config = dict(
    train_examples=15625,
    encoder_arch='jasper',
    encoder_drop_path=0.2,
    beta1=0.9,
    eps=1e-08,
    final_lr_fraction=0.1,
)
Rows from block 2 of the audio encoder, named by matrix and row number. Rows with one number belong to one channel. Each number is 128 + 32 x the weight over the matrix's rms, rounded and kept within 0 to 255. All counts start at 0. Numbers have three digits each.
# convs0: first width-7 conv, stride 2 (encoder.blocks.2.convs.0.weight, 96x96x7), inputs 0-23, a 7 kernel for each
# convs1: second width-7 conv (encoder.blocks.2.convs.1.weight, 96x96x7, transposed), outputs 0-23, a 7 kernel for each
convs0.26:132140111130122126151134137110130114119117181173130126132135156124129182134127123125226114088051109143121130095128118150130136147129077162143031108129127106115124132079167128132167255136130131220132090109130145105129125125126128141135130097125133136115166128122123096128124122106126120138216140114125141127114169181231178125071119133108126116129148139146127127124117117092132135104085126129087135100113102138127160089138149089176136151052048141153146127056069117142090111131171125139129093133130135160126
convs1.26:141117066059126131173134091149097122147154128115094135106126126131129128127111132122128196146134126141107134115127120051130136042124115095140104134115187125160128177128174130155114051183128128116076150107128114137126130082108132132079118192115119100138119142119116130104135127121119082131107133096110154140128125128088193170117116158123128120119115104167132120127142122119139136067127134137137108175102132127138127152121127127113126127135076169127124123132120163050106129108098139128145126144128104130135
convs0.27:134087125101125125138123161130136100141185126101128084113105111156100113124125138152144179143119185090113100117151136188121105131139081129143039116172130127124129137110227125147122148134121141134155110208058130132130106137120126128132128112099167161128163127142131095134126121138128133132199109130133130130131095132101112126140140128130123119136166122113083125122118136128113122140159148129134139112184119125123142150138131123013136083110139151128102173127124092123121119133115126024128129119108129117128
convs1.27:120110129039154131119185138137074120171130154137137142124167107119131129139071123119127136118137122163107126122110104142129126132127140119140128124136121146137124167133137129134207119143125100136051120138113129124127128120100133155117135143131119141000125129155134137121114119121180165102127119136128121128132138120106128139121150066125113154107070160130137130008183133136174111142128000179255144111136109117142132125117119132112130123087126068141097159127132127132141133114129111114122169140116115034154
convs0.28:140132089132123142131122128068116124158149108124130136158153128115126134128138125119130114145123146128000056137219124134123101120053217141255117107118122122103128127142132115113167086128074124132127101175106154145067107032061149151132151136106102122105134124124128133157166138133103195157103050107131108147115137119135129109135128121142096129113115088130136136135195129119130131132131125111136131134126152137127171123091117128129130136143107129126167128161118122128129129123148136123125126134158216124131
convs1.28:128104126135116113137120102132148150113129138115167136111143117128105112134174202117138123102123137134128110115179151131183137122117136142127154128112130107163127116151105120152124140131114131134112148127089129108139111215127127120074092136126000128194139128129130129129138147156149124200114152132115128131075104142115103170116105122149125126121166126131090133000138124127107135167126126000124162130058174120133152099126209124131121137140120125139127091132086135113074120129118025146093125161105131128126
convs0.29:135150124119167123131200095124127130132111125097072022139139142122124130119114128102134128144119129124085000126126142139145142127104085125174112115127123113131127111126137134125142124110040185116122102117060143129121120159187130125147132126127138122128123125128187129133130128131123144107117106132128134109121125122146127095123083110119106128120144254125136125106086118213179107138125126192136157125159094069152140124125128085130145141159183126126125153135129129087134093119138150152143104142200170128072
convs1.29:198178106132134115111209148133118155123136125129139134135125140128126104145112154125121128098133121122130120130128131129134145094138156123111136129057127114127116161233168126126126070138155162119134121163129112112068138128141128147130120078119165173125138108133124131128115084174127182125069086130083141134114138140123134124149127126112195058116150103125124130139128132125130129122127073109119139114126148111121125088130109139076115136123117138100120125124127139128130113128123124129078109126142132122131
convs0.30:130104122124119122085126150128066130127028104128137106129130138149194216144182130166028056105139237128166070108126111190121129110152255129123124117169116142164143130097145150163130129215186125085006158169148127180120124114127128124128102088124134138141117152130126122132134133133227205163109142127129141127128118129142129168133133063114127132128134162107146128116113128123139119130085056121127105089124087124129098131126135062127138100128156125131127154125110070127104121127178124115131145143138102130104
convs1.30:123131127119129132072145106133138130131134118076121142129125141124127130121140151088111179174139183128106131139120120128124125116130099126127140162118135118129131138135126122064161132231178145164106110133136126148072133127127110119120132122122134129142136124132122137119111119121131126126153065134151138117136119131244191145201111162129130129133076159122131128117132255111127128128114125144128148115125139117159071130140129122126125123142107160135131127122128139135121139133102141108127178101093128145134
convs0.31:114153116134102080118150128136122109102129148117120099071105117255230119071121127112164214143137100062134097116124119132140126136164182130137113150131122107114143152126124132125119159121153141155210125124129207167131202145126107125125135141163125120114154124116128125131125092124161124235132180134148131126138093107128138088156123106131142103075139117132120138106116128107117165128102135131136146128083114119128133121193119129134128125126162135124128088127124111141131127105125123117122129127128127128121
convs1.31:103126183116121121125128092095198255164102155110128137130151091130131129135121107131103116157116127176127137144109148105144130108118125132121156121125124095138120093105133138107126175130128137126134129166093068129148160131125119117116122116154083137108099102111109120113100122128119129124128119106117127130104140165142150214127119142156103126206104135107135147134158135130116073132183127127144106113140142105140129120127116114125196132124127150148132196102126144146124121135127119186131135085121157157132
convs0.32:127150134129114108148052125139120122129141080134118138132124145138137138131127127117120127130122128133132143156117206126128128125126131160103127108129121116123129131130143183186131144110160140039049128125124157148183126118134123123105152128106149161088112129086122100125107124041133137126119118128126151160159064139068128120114139255123149126117107113143121135118084128130113133139087129135131139131139129143125100102129133132119146225120141141131043121121138163149046121128131123130117136125103051127149
convs1.32:127129170079120129125127095069164114012167127126133067077150139132085119144126113122118085060081106099144129121140101128123143135135113063137114106129153134126131127128144122124155126130123161103119151129118187121194090097093118174125128137132130147136131100152179195079154160128134017131127115131127172126132128128182181131127142127118125138127060123178126142101137036119118123171100129132202073132148129069142107077120142129079124131108138078159122133128075122136110122128125139127107128131115042112157
convs0.33:122101126136156150155127136123079146160110125117161132132146169106122164135130100126126153121037078144201127157119125110140180119143077136119199112110165150108139156133028105243194255158117112084003119102117134133119077139126095107112129136054091122144122125153127135124148134122162125113141134153128114131134092115114104142118131156182119138151141142151116123146149131132119094093068184099124139134133195153128142129112115131123151130130142138137138136098136102098068106126153122173136130099125129145127
convs1.33:087131142137125102174134097132125111229139139115118118128107137115111146128086120136170126131131133131128116124137119100159132131111148224098121126134124121093141133132109119108142097094156142124078113160132123114178110115139120079129054128148126130194094124129102165147110113138130124121140115009125144143134126128179137125091068126145127053000129093138255117130142048101129138123045163117142128128163124109126137136120146131107157120128087110169173000232097121125121165122124157058112130125125149149231
convs0.34:127123137138135122131064115131124070110174126130144128102108124091120124148134139100102128100120089135097126112134117137136110124145106124138133135144126127161138138121129108114135127133125136139130121131122123122143122127123066131128121137066115119143107136091127207143134123085180190134107130095240128120094176144136116128111126126135162132125182202117122131129135162137157111117128123057136124125100135130145128128096133128135122117140146126075128155123118132132128107134125138132000118106142255179160
convs1.34:127114117103074134118143141110121129136165090133102126132113145144236135102127142118110131107203151126135119140118133115138025120134105112105129127156126108128113128133121130126080108128123103133136153148109219149137136127102167175144130055131111223185126135134123108128126125128125193136140121127124094135102147208126203109109109146126127170105150129143130123106123122127156128121116130144101123112091151126139137121130089131123119139111131125130126127135131125118151143117127146109126135128133125129128
convs0.35:130156189123115103105123133127128140125136134125087117128125104128128105104137147096138120119135127062098124150122096111149194146158150158129126025112148130152128112129130185150116104113124104134116113115118123171130133130121121133127127121201255127129109129136114096156130133122104141119128131146118107132128109129130134178126135142220131113128128135140139137126115132127127128161168122126126145128121130143108034084061132129128128128119175107135121120129124132128122127138145175124120152119203137063148
convs1.35:140135122093097089138087133122097128121093159129167121124126130094137126128133100130122124142108129072129136146164134130087158155131120128083124113104157142125122185130128129136030112129123129125129000094128141126138105128147119131110132138125188125118086131126139131129117097077104104119116127165100134135136128128127144105127144125118139126126099135145109139068031116155130110135117090128090128123159172190124136122127125121126159137126161128145128122128138127120200145133129117119131128099158123100128
convs0.36:118149132126070135059070127113120108123131092103118118128121054204216151159130110105199122135162136160122106127133115108098096111122105125129131139166146134140086072116118129124108128092169134130174131169164147135127123127166064117117120110134129141118127130142138106140128040106099118128105126134129095173107124120168167129185114124128127115097095120111136126109117096134120128163124164097094120139136118132126143112082120125122153213177139109115132125143143119125130133110161138127093129127140100076129
convs1.36:124131124130112124128008142131161255135117135122110136126127233125134145099023105144131116142127131132127118084107146171098147146137182171128167107117123104125007127163111081133131021129103077077114119129130135129131152029134128127186138134130141112123130128139148123118128132128147128132148128144127121120113138139126141143138137121134124053224119127127127128101141144137117115153124121122139123130112140123130134129127130125096121162128118118132128123118125041111127136095193191118100119127225153146151
convs0.37:112066129171107095080134122120113123127124120131091125116124132120136126156243139139171137123055133166126125127137162139115143124162139114174137151140192115138216127137128111146132148128122122135158119137170136082110107133123185123134112123121078111148119127134142073133087129126128180145131090128136117129255126133126120133137122037116125123103113095120113080149126172129133125133132106110060127126087118168255255121180130134136131086116046255165245196196129132142115087124255138149127088114142173099049
convs1.37:117090118127121128126125113024099000058126119160144144139000095105111141097149129102134128130092120117160074122127132109121176166136155124110141126097129112129147144105138132150131131158167114085124116155142120119137135127130130147040000255131153138100109133122130100129141078125086043094139121138138173153134133072109110121145255175124114109121142137121012092126051131160119139167125057051124130118083122250216090125136123090125137103117057133104123000135213121137105138124145223127149142119119118132255
convs0.38:130126178204198129146126125145173117156117125129129129118121134117146113100135177213151151109128160118180119135150094174146147199132096130117109107118131150138132130127127171134138126144130153116191131179130115103120125132099121089144121126111129108141128133090124144119124104125142198125163158141120168106119109165133131126126103122129076107121135201114141107115172173175151136150054131106126141124130052138115122081128126124117076096134107164126126153095089124137106125154141128027130130115134132128145
convs1.38:132130119147133138110133099148140128130146155096125156132124137112137127124124131125120122187239113113111126114100122133144091061134129129122105133123126135125118112154118193137080021211132114126075112124132114136125139149115079132127132091119126206123132154131128120112116130111161137118128131132126129137181123160123128125166127116118123124089131128112148131122134135138104105120149141108104114069145137065088115082129116137138125131119126143119121110111134121135116065115143140134127120076164120120122
convs0.39:201131134141174149124157152255134137122150066127193128067117123120127108135135119000092158255216134108070122129132175159123120126118142111151091122118105151124152128069127137180057135141128122196122099096088133000138070125156145149136115237129174129076126131125163139131110151089194161107141123128127119124119140120127124128127129122144079137099167115131114136130132143130139098144136129102098127122127127117122132145111135136104126211121115145114076118113126098129125121136127132051099122125128124147111
convs1.39:101137156131131121146136135122131139137098141122133122128128091121134128103148124114123104110129119083126134116108146122065136088112124130120133124133130121114083192160125138131135146133129141166114131131113135123123153130089108162122167100124036109166121116140033099121112154111114127119119116129119122133133115112125136141113000131121135137094128195092123133098127141115112149137115123123135123117128142151186127125132121107132142118105141143125044091154134126124139121127120131128124129135136103128152
convs0.40:132129141120143143154095129158123123115137128143138137145123128186132156137121127112096137146224118130115068139191130141128098121124126103131169117124126134155130130099144155170157127095137167115080133107127153118092134090094127095138117130109129128118110127122126053129124066117126138173125150172136143108163128126139133130124126130131135132109136255138255140123043129144122129132076139143133138113135142179172121102115152127129092122127176128124129127122122133129110111137141150149170129158132128130124
convs1.40:143122125133134114126123127121067094100133129135134136108118128129132129118118109136157219228194122000118129121136161133054128208124128138119121124121150145096148115131124138111123126234140143118104121159171139134119146101129129112126107110124121198162124108107129083149155127130122128066105102128129116129128140128148118154109114117166129120126016144167109000105085126120135146113121130128125138129130113126124116125177136126083130128109150127105102131120119131131124118165129110135082071255135138123142
convs0.41:140131127107152128123133126139124103081135213139130139080130107135128139111119133094123115125058084187120133168149133118216128135137158136097076064135118125123168138115116128168167127125255121127147106212129097124153129114122116024101137132120119109221133145125127145114119132142111126097137124128148124129123125128188114116124066035117122133115125130148119121104115120122144071173086149110074127123134119128094123123181130128117135030124136139137124155147120138255095134127024133169144136127128157118098
convs1.41:061147130177131123186139136096143069123138118127122142075115118128131130134148115122104133097130111089169133132126097116232128123128102127120237143118122099131118130124126121145121159077139142128118123115079134115152146155120099154134131118126140194138126132118135112153149138133121061128105112104112124146142110150149092124134127141133126105139129124124150114113168121144139122121141127149125132129139123098140221071130118131123131177116120106177181118105133104128129167165110113136133204121068131114160
convs0.42:116130131123168132133148116128095124125136133143127127126132109131119124129082144121084118130127112072133126124124137138116110134130185105131183116125066128123140131140134143123172154144124154132130132136124146127109105136130125123120120055148129152136133103109114137116111150125127084132162028132066117134129211137128128128153226105128184112111132124118133077000076137147144126128145137142124145139147103104109138123206112128105127134130201151127111121137123132116145131134124132133101145142103148136128
convs1.42:148144119134156138110119130121151129129128190101135148147136098126130136128131109176140127126118132157181139127131124128140151130130143087131145164133104084164152135134202125099130144120126129123126129125133122129164129106132130127141118089121119134147135117129215131153135136138117106074123108180130129124124117128109123106098133098111042122122127146120128127131080123230136169118099113131170146053141123109136116105126115134148115126148122115130124127123118149114137102137063129131123079123127129127120
convs0.43:119123122113097138142125118132128136132126128132126148106115097105103118157117122116043046124127132142117165145131113128107130119116143132123137121098135138145129114130134120121139128128143129142130104131107136119128125105106142124134140182132126127140131120123125000115102118091132134176163130119129119152143123143128109123108131132134137118106121137129129124148135107117103134131129134119138057007181100115125128134136164140139131092152130137127132128126146127164141121124136111120113110142161132114091
convs1.43:113126130067131101136141140141095068121155120120115155138141111132131134159112077111130162124131128140108133123126141122134129100126112083127129133148135126132101139134127102122099132112104124147130068120122115126109134121130123129134120093177181072107120183121151128140143129106099107132000115167133100131130134115095084135129128145123164088142135131129130146121079131123125129139059121126115117120119139122127127120248118130100129064113128136135150130114134083117132116177131119112129120105134127135157
convs0.44:124114130132131127131137125120151141146144087089206129180194052128144084133127142127134124135129142116125139118030123059130126141140166099138127123133120128003112181255155135150139145113141191135194178135135139130112162147125134126144137128122071091137119125145145146125107135142122110114062128104135135140187064129135107005130000136142147095126123098137121121107115116125186122154128098126143117140122127105126138165116196149151141051129127099125136129131148148120114124139132126119131151131106115129152
convs1.44:120132148118124127051132141125091140107128255218128119100137173120144125125128133093138117097125121110139098124118119134130106156092121118134115129101163136121134125123104163113124138133125123123120149133163121107130152126043129063129255143118127116140140134137088135156126130133111084127116044108121190124116125122144107132115154171116130086124197106137118144187105145172103150125083134131120063092128115072132119139124119163130128128136140136034024132139162130113117114140110125115147107130118138133129
convs0.45:124125130244084065106114110107093126233105121162226223132120097127120135122105122144000048148141123164124129134125153131103151124122127127085145135123135103125105135130123098139082112126110144135148098117075122255108201117131140122119120115124134130255125137059112099118115138125122126171124066121133128128128126148084139165132146116129127117137148127135122039089128128131144138129105111102134128181110077140140106106121073103117159125120164151093141094132129113133122064124174166150162095145129125130137
convs1.45:225184123127090000104066122118141144169147060094140145101129131126066124123125133253204129134053122131131109130121128123129228119129157080111091136172139083147126167128134133122127117128145153080129128144208128171161069131132131146116120062127110184218099156144118144117125059133130126097094178109126148127128089117122158161139131114124103128133091130134124113118130115075128137126073098116133124135121123129117123196125169048131151186131139111066184127097110128255148127131123124127146129120129120123153
convs0.46:138137122156129141128146134138118135139176126143137133228128148119139120113060106130078121119105127139097011137101126119124090141185136158125128123188150164116128158133178135123136132122173075082131122126129125125103120171118092136177169156156133139178120103131166134074011243128116118140155224117124130143137128091255128167120126127122126117125091142102198109123102123167145123153111125132126106128121100106122103108123126123198120118121133117155138101125123193220135134120087116127141135109139156137105
convs1.46:174180060146119128129122127175134125156072130123132140128135018127109145128136153131125138136127104163141128128143120133128124000128127120121138136128128114153120130122137103121096114123112154197145119130084135132125120108146122137053152124000117107127192126123122076155128143149128138128106126084123133137117111133122153117049121108109158142136140085106122126126134103124107086147129140103113125133146164138108128113174133119137129125128113133142127080117134135136127144120105135127138146101137000076135
convs0.47:136128132115091056139114119078141132119154034000107120127130154106134129122117103129159072113150162130105136129111126131124095127139119108130128111255048130160165042120108127132131124160134122142139112155137123069121103128129122193087126185143122154155111136139114155192210067127173136173126133126073155086137186223131124119109107134125124000129123144149214157161120119143118135157122107124131156178075127138129131122107118128143136175121255122131108128106120120188067187139114091044156125045137135145122
convs1.47:255113118140091053153164164126130119115098111126124123128151141126124114129108179115122133124140171110109152129068139120133133140138133125151147168089126127120132132125127118120105120139165134151132139112019116164140132097161126131121163138128139111127127115112131129120115137128093124148128144014135145116148128134135141120119145151128140105166044085138132123129107186148141137166106143073073126119135131115124153130118148143134134118143133124136125110184130131127055099124124122170137105126121125132164
convs0.48:155121150134113134255038126140107134133192110128139126150122110129005133123099114076106151123126110147135166205133178160020145137138108095075132117143117132113124115076208142133124123139193174135142100120102215194145156090120135109182218181131121130127131138033121131127221171123125207122130150089124122129131126134077119069142177126124199135131081125103132107134113045127063124125132118123129154079126197253127151117116165110128095099057040110094142128144125219128130094128073039123100180113152130110131
convs1.48:132157123138145128074128159151126035126104131128079128138129122126132072168130165134131022126115131133132131110136141131159119129137126123133071202133149163138128111134133129170141131117159139119120133226138080119133144122092255146063113097127161127129118112103169117109222135127110129234167129071124133112143135106152100126144147123140142137078063144148122144132123192144137116096152109122116127208121131101127124084113102092139096117114172087067159105048141127128124104106128131117114135155076128135144
convs0.49:119178125120116125138140134142123136131125187132135126164128124126144133139126125114128137142121137139092119085113128255115154098078149251129141136113110143141106112128147204141129105134000171041107142128131129129099136126129125137183122136124131105132122189009069127157138111103129135101133129086143136135136116116126139125109123129119128136128132132094122126130154084138121116134109128140133110136142115145127122250195149126145133090122122238133117124134123119125121130151129127048064135136123255134145
convs1.49:169131129131126135130142122121194125128149166151181132144179119136128131133156022118077197255138098116128116134120120027131143130134112126111130150125149128027076113129139204088151157146135193142135128122145126156122203157188159117090111131129123130107112096136061089124195102152131156120099139137114139127144113122125198129121146118128116111087152120130125102139138158109132115116135132119070126146143147135104131142138132125115122174130134127130105110147120124107098117120098124087114145000162110141131
convs0.50:107110085125145155127128127128107126132131149121113109131092116138120123117126144153167162123135144140123129126138116096101194124152136111114105121132132143130128111114139200103115158110141158133109135129134156165110117126140133112165202120112106119144129126126130155157126124123116126114108114137125153113129121131177137122074103120120117143128129137100127135125139128131128121176160120073103114127183127126141148030127123137118100116131187131129131125139121117125129107112126159188128126128126099128131
convs1.50:051134116147121139127122130141137129129107123115082139117128151109117130129135206143121142127148129128135085126121129133131137127124137092124132126124093128141107163137143135139172129122125148150126060131143120243097117132106126093115083131125118120127203128126086222116142117160129107107175124131096129136095131112136133145129116123134096154118135166131118094106130147128129112130124134122118142135154119093140122129127020048129126105125126129121135108119132133137128096137126156117144125130138099082119
convs0.51:129123228130158135120119124130111146129175106000113093118118129128154139098110127151178199134065130173126110130160111085126148134128130123128122129211135125062124125125146153175156021110147103104159143195128107057101195125219128040139121192169139119126117130151130136117043092128251124145125114120118226203252143115147121111128060109121131091113144121131110105117117126140127120129127133130143183100125131182144255115122132131127080104124154126127103125124088130133112123135113104129132129096118098136116
convs1.51:131121127125138102123083171116130237140131182138128132118130128128117123152136160126104127122108116109135128097083124227126109132105110111126134160202135160082141134107118139125123049128161155147119076132117127191130161123135129153129009118230193128103124135158110143107114139131104136114127129119103081125178098118217147255099090085152251168149067085122120120132118255110141136148128165127117190119130148096127123127181103121127105110127214012189123136141066135255107136102137136091109124139133061127145
convs0.52:156122044127107136143135097132082078151141124032040087119106110181129141135150147123201102122132112132195108130094072086130133143098136117135143128131104126092114130162116128133151146137144114129124103107140159124075134126085059067122131000121110176129127133173143126108117076139120120163138085143115129126138144132127098148119116139151082164128120157122133050130088129129137164149133129127109130228129111127103130123110121121154152135138131123128083129149127106140133130155116126127125128231104122137128
convs1.52:128121130092000147126122124111000125255198130118123126121147122129131071098121121121117128130224114117176096135118120117125150124177129186129158143118133127112113179141148124138114118078126129144094134113124067148124127146126124132124127176130130114124125136124122069118117107124102117122132132116224125127107125151171153120106137142130113104136069126123168082100113138122152113095128136127114162135128072120127130239154143137120134139136133137134000138131104140080123133167175128104138105110152123111139
convs0.53:169127137070165123145134129133179120088106125130126133116040132135110136109108180255143161129119140120139113080130136207193141129127126119146119106101132135100130133143184138023126131124112133125135125137092120122084129109255148132138194255199255120075080113222180238110119126152155141165127129114142097130129134147153129113093063107170149147141136127136092122114099127255120101124135162142085045147117101121117174184128151135110088128130142125133120126142125224136134097130140173124125127128068129143137
convs1.53:123123077053143085129129125118128049092127106156125120120157205120153124142131122168131093129125137183118112129114131081130161133127133078126126153117122100129144145131106124133123138129119072120124128131128131129146202130125140131136121094100125124126125079065078036068132151116200255120121171098140134164139134116125017141143126127123137141126132101119120138105128136137232156133134135123150169129121139118052144129130162131095128165087128148093124125142110136127118131174132139187108138050139105130126
convs0.54:117126136115128121127255142255135121131124139132114121123134088144125119127079147085120130120129125128127114119144135108140131103129123119127122117176145156127143123133128161126137175131131059126056052111177119127129149144163157121123104127108138145134118128132128123127127141105114138131133116126135128118121092131096126105117195122146225107137139116130129121136129128115167142131126170120077123127111121124141129192119183159152132131121204133132130059097124122125124148137128103125124121145163130117152
convs1.54:137128127114125137111101085130090032126155105084106123104143138078081130098144102137150125086118137145189132090132076128142119145122195132124101134160122116129119127133128133110143132158155088128131079098139134164114108097085134126118119133139138120130121130134141083125126115134124143136165124127066128126128142124136132153128117123133127107137121128120160142123002088046119098150128126110121116081131126112114087151129137132115176135122130113166131119141126123120186128123133130138127140119104121129194
convs0.55:121115109141118100138119112094153117107187114112051189145141140089135129128123127124158138127117133106141117128128120115126122115121139132128131044161135143141128114099117134126117132125144131144136132166124127124129187150255082255134120098126114118043115122151169160139129078100126130124130093154105078121146131103116121108107101126146188164161092120091108116121148123071094128021109140112122110102181094094136112106126136196158120085133105102145119120178124255139127118078129126130134109135124138149113
convs1.55:125132161134157133128129086075091132113173128102129132128127116124132125142120129144140131130106130127208146125119128117115138056111120094135162094104128130134135225112126126108139067117202128130132146139137138124117124128157144114128255086000142123129128130152127130124129130149128104126218093132126071102123161150164148106131116140126128083075146133126182126119128125157120120231118128127135178138150101130130114145127124144146104095130129154113079116142142129136132122131124106146129201112119069147126
convs0.56:133115127144150133157190114130114084120132185165119022103161187137127110112122130120102128141132198080105107126122133160089008132137129112113152104127120102124117086116125116114129131103125170135051098123164255130107156150202034139150027115179169220119086141071091139163051151128125159127140126112151117074110141141100132175092115183126130124115084023134165122136165139069118153127125134150125070131039129124126118128122136121077126054130148243127048000076162255115129125197145139128135146128066128115134
convs1.56:125068123137148146154136145103137019148113158124131127134130140078132109097129116122104153116126130132122186114043110128135125129075129157127123111115123095063154124102255119157146139148092153097255149130229150151146050130141130115211127106087114096128108130116146107131111142122103151182147156130129161146145120120171091141130106122135131214000099141118110119227140130134117147122122164116138134147126132103123128202102142134132167142128124137107097180118130255148129142157152111124113146074098148126140
convs0.57:174143126131081135093147113093069121105123105123139135116111123117123114106135157119191134120123070142139121141221121127128123139130120125118176130137127132150157034111132111111133137093125086130135100147126123170126103160119128137142138129168127071101065112157205125162185111148133128135094136114000140048158255193142040081144216125133152054108122138132093150062113146123116192120133122107134117126173128133125134132162129127144107112121112191124166155141121183212092151113123154116167121190133127142127
convs1.57:132091088144119153074124115092129134118155125130154139135130121085107139173050104176122132108125117126124158133000129140113121215124147125125122123125150142094137141128121134125157245040127106121076127168061005133146135118134141128120110127119117134136136133124122136134135153167115128199102111129108132128142118197119157125101136157200157124128133096127121161124134158116160103072123184094128127214134132111119134133158132137109063125126133134129097107152130133146124131147129130117126127101128129122124
convs0.58:116136126136124118124109127139120160126135127123144123087082139069007125254144122102081133105115131150126057123097130132128111119107105136144160155098086114135128145118136124127120134129128111122139137126122130255113156108122143124128134128126132143123131146120135128124130123077118102146118155134128111128119129126124116116130149130181127127130137158140148074202162125103118114090134127126115135232181183134124118146092063139087056102128141147127128077114128128114127103127190123163176115255084173132130
convs1.58:126133080123133146125103152141128102166181162113148126000129129121111099119150130135123129126051120128147123132096118132122126118152186230131115196206128113121108143150117094126168127141120117110120150129138131071119187114129129126146129146127149111133138136123121112138126144140122144117126136103130125129114130143138134131136126110147117134140152119126126182074135128118120103132087143137128116127113117076120153190123103137133146145126148000129142124131131127132000128136124132141093139124132095173125
convs0.59:127147147123118177152111127171113128128115178151124129149111146123107124161153158195109086143131140112110001091134135061120085123033131087126155176209130149180131136255138217143122106134123125117073118096129143122117122106079134073128122130127089133131129125128118094119126135125136138125121127127111129127139140148043121096070005165125160031131120135105117127124124126114132135136128109112122150154147128154149095134140147180037118129135135124131046125135111106108123115128156128125154128129122150129181
convs1.59:180136123202137127128134097128122113129133180068128150130129164000126129138093127127130134131114126129145126107113119121137128155121116137058135122137125111102137103110129141128127145144129173123086146114090134160127124024132131086109000115111133111131095130132160132132167133080089123128133081132121114125099132102160131135127087098130144226131129120121070130185121130108145131138100120124142106123132111114060139122113122141128135137182118140136134089132000182116122146097129128128032128134132126128133
convs0.60:255048112138139094130140133127180117080122000078131118147152112134140130126163214124131121097125140128051119123119143160118130131134111047149135211129103118136225151142136143132056172237196129119144125131255137066138131131116157208133134129137128137118160116148135107116134127081122132132114128152234141185129117118133134052128107126130161127149128141131129134125127142133127132152105049124067129087158195255059064139123171140143148110127135128120140121140131127129035114131136163202120112132133120129119
convs1.60:146125164120100101122147127129115129082104124137136118139127123108129134129131171133155130097133115129112132133126124094182162110142122131127125200143105120240165133141125109134133107169134119110131189144131087146132125111129082114127225123125141121152116128146131112168140110110122112147094058136153127141132104114131123156092131202145002143141122164080135127093151116087109137125194115133104129124129137127128121110173142155123121119120120127128122121127121118138115123124135134176163137118127114123128
convs0.61:134131119161087128111111076124113126122171152144137198164081125139117144132167139132012125130121122138078122122124136127132119128116119136165128111255146145131120115130130065251116203119124122174140030030154133185133125133126054074140104109118124125130116096112117131188118141139124187132117110142089129129146126120113099114138060110135134132131129120133146119129127141096133127128114058131124142143118117127130135112117139145238063055115126131126114131057125041202115115099000150203142137129128127144119
convs1.61:143144127134123102131130132117184116121118144122124180129119112129133127126167115139184197128120127119134032122138125186121119126134106126130144136124131128126123121127118167091131122129106107117121112122135126126146110125126111113083130082130138130123134128139111122112116131127121094125080103126128118129121016108173113177134114087112150121076148143082129140151033090124117230123102169136186140036140189128142126108132144171122220150128117133118248198069122113146146121124124081168168129125125135000138
convs0.62:131123100127127114140128114126127117120146178214162126115130255066119112122140151105151138215148140128122167110215090128118129126133117116127132102128125132133101141134116098150121143120142112167122112117161132255180128103119131220069098124096136090127128127125128148129132133121126161136127132192139068104129127121153096078134134133151109150227114141094120127104135133134131121224167098113124184136107130104122140135132248135128125129143136130147191130121107153090147127130151110168056143127131135117132
convs1.62:123128117118122130125131145146249122127133124119183064123139136128128123121128106096110127102129116139122125129127138141149121183134148108104128141154108114146131163224002133127076129126063158140160153128126145143125060250160089121141134131077127141188119133120188115117170146139132126130096118136126140130104118149130116119124095162133126132108132164136109056133177107122123105134146139104151121120092136131124125128128116130129113173126133129061207127116127140095050124123130138119145125132128255150119
convs0.63:199109116137153112209122139127123147180109103129137069129122170129125093128119140129110141116059126165129134121153132078109088000131154153126129125130153141133126129108140140118129135123134074123134146108127131000000166238176132136125127125109086119126127121014137133117115129122123128075128141208025140206139084141119135134112128132143128148255125128085122051084128211148160098096149149108065142149159156133113122138123151170113128119123135128121105119119150129106102165175130109127227141132120129129117
convs1.63:135175189127134094132133114191136124040115132128129132126131129090142122113123137109105181140162114126121128118118120128128128117120133040178061129179127128131124127091124048112134121131152135129087077165136119128119052126129129164113131093080112156137128114122128128156144108136068190160139140129128146124088126127137145116068118115100132127127145108133231160145088127124116123134122119119112116121125124127119114131106138197127117135144141125125142122234133092131128147133136142123127149130149116147134
convs0.64:132119071125122079138131088120149189126108104131121122192139081081120133115147130133079131121127112120114094096255142130107149122120133131128125096133130129078130106024149122180131140133128150124128127108088141133096080127101128174128131122133145133128166143132126116161125134148130096099125127103144130117109104127068113128096171123129101126075107066183136136137108120129105133124119129135142125116125130131127156127065083139119132121126135130123143136063120119117128095150134142027128103125136091124130
convs1.64:106172121128135129125071126133129150134148112122131145122116167126128129131132133202173120129121051122118124129135131136117121130127126138150122118131136102129122164169128087125124165174089116105143173128133130129132104102129133127147154189098124127127113117134129105148130128086129115106139138129129140132133134164112132124161125098158129113128210234000133112111170130139142132115143119131187127135140150113135131130123191159119118124127134175065117121093114121124088131118153141129129129083113105000154
convs0.65:159221122146133151185127124122045079132121129154255130176119139108128134110091112123137113175138099086121143112069094105101102178127129131094118106132110096114136146124178123206117127170131141119070125083133076123140129138129120106146116126108126121122137121147131127131066114124125128122074123113147124112110116091109124187129108115070124081115146123224255130146121097144123137125109073136141150113134103135085130124133129086091122120117124105134128143105114111160108000124132138136122107033125106126147
convs1.65:171120120186229205233131135152143255169121114111122139124137113138124103141116087103255133163130096129133129126087129031132131130126124113131223127135106140120128130098122154107061130134119118181131188125147165138113140130136124132137114171123059147143144146045128114123143131129138126139166134151127138153114053122138049103046081131181121138180103132127118058127047131131130124113146111153222135112156046000128094158255135100155118133117126145121000166118130145140165123118133124125136137162171139118140
convs0.66:157131121129115113154099121097117160138172128117092085133127116126132130134133130130120121153147219127179118137221152151109005114135127154131132126144134128131133134133147193036118129198178125130134151250142075170122134134120155113139120131132133144142154125148128119087142110120121128128134158126129115131122131173154109127108125169157141130115125135123125125121113129201187124100144133128086127130212125127121138107126130081085129096128109130133078125122069109111122131094133129000187128125125114124160
convs1.66:128132133126125147139131190132128126031114149113137141148086126127137148120119160121123132179137133117123129137110134116146090116117119135145147133250138132124111151255145127122120129135101141126099127125106135094119120120098140133131122125122147127133122116124119170116126124103107133127144127131140160094139207139102127118139208152131147127000086125126128120137148134123122124124123127122126111153157119148123124135103158135126095127127138125132140121151132109144148130130074118153112129127139127136084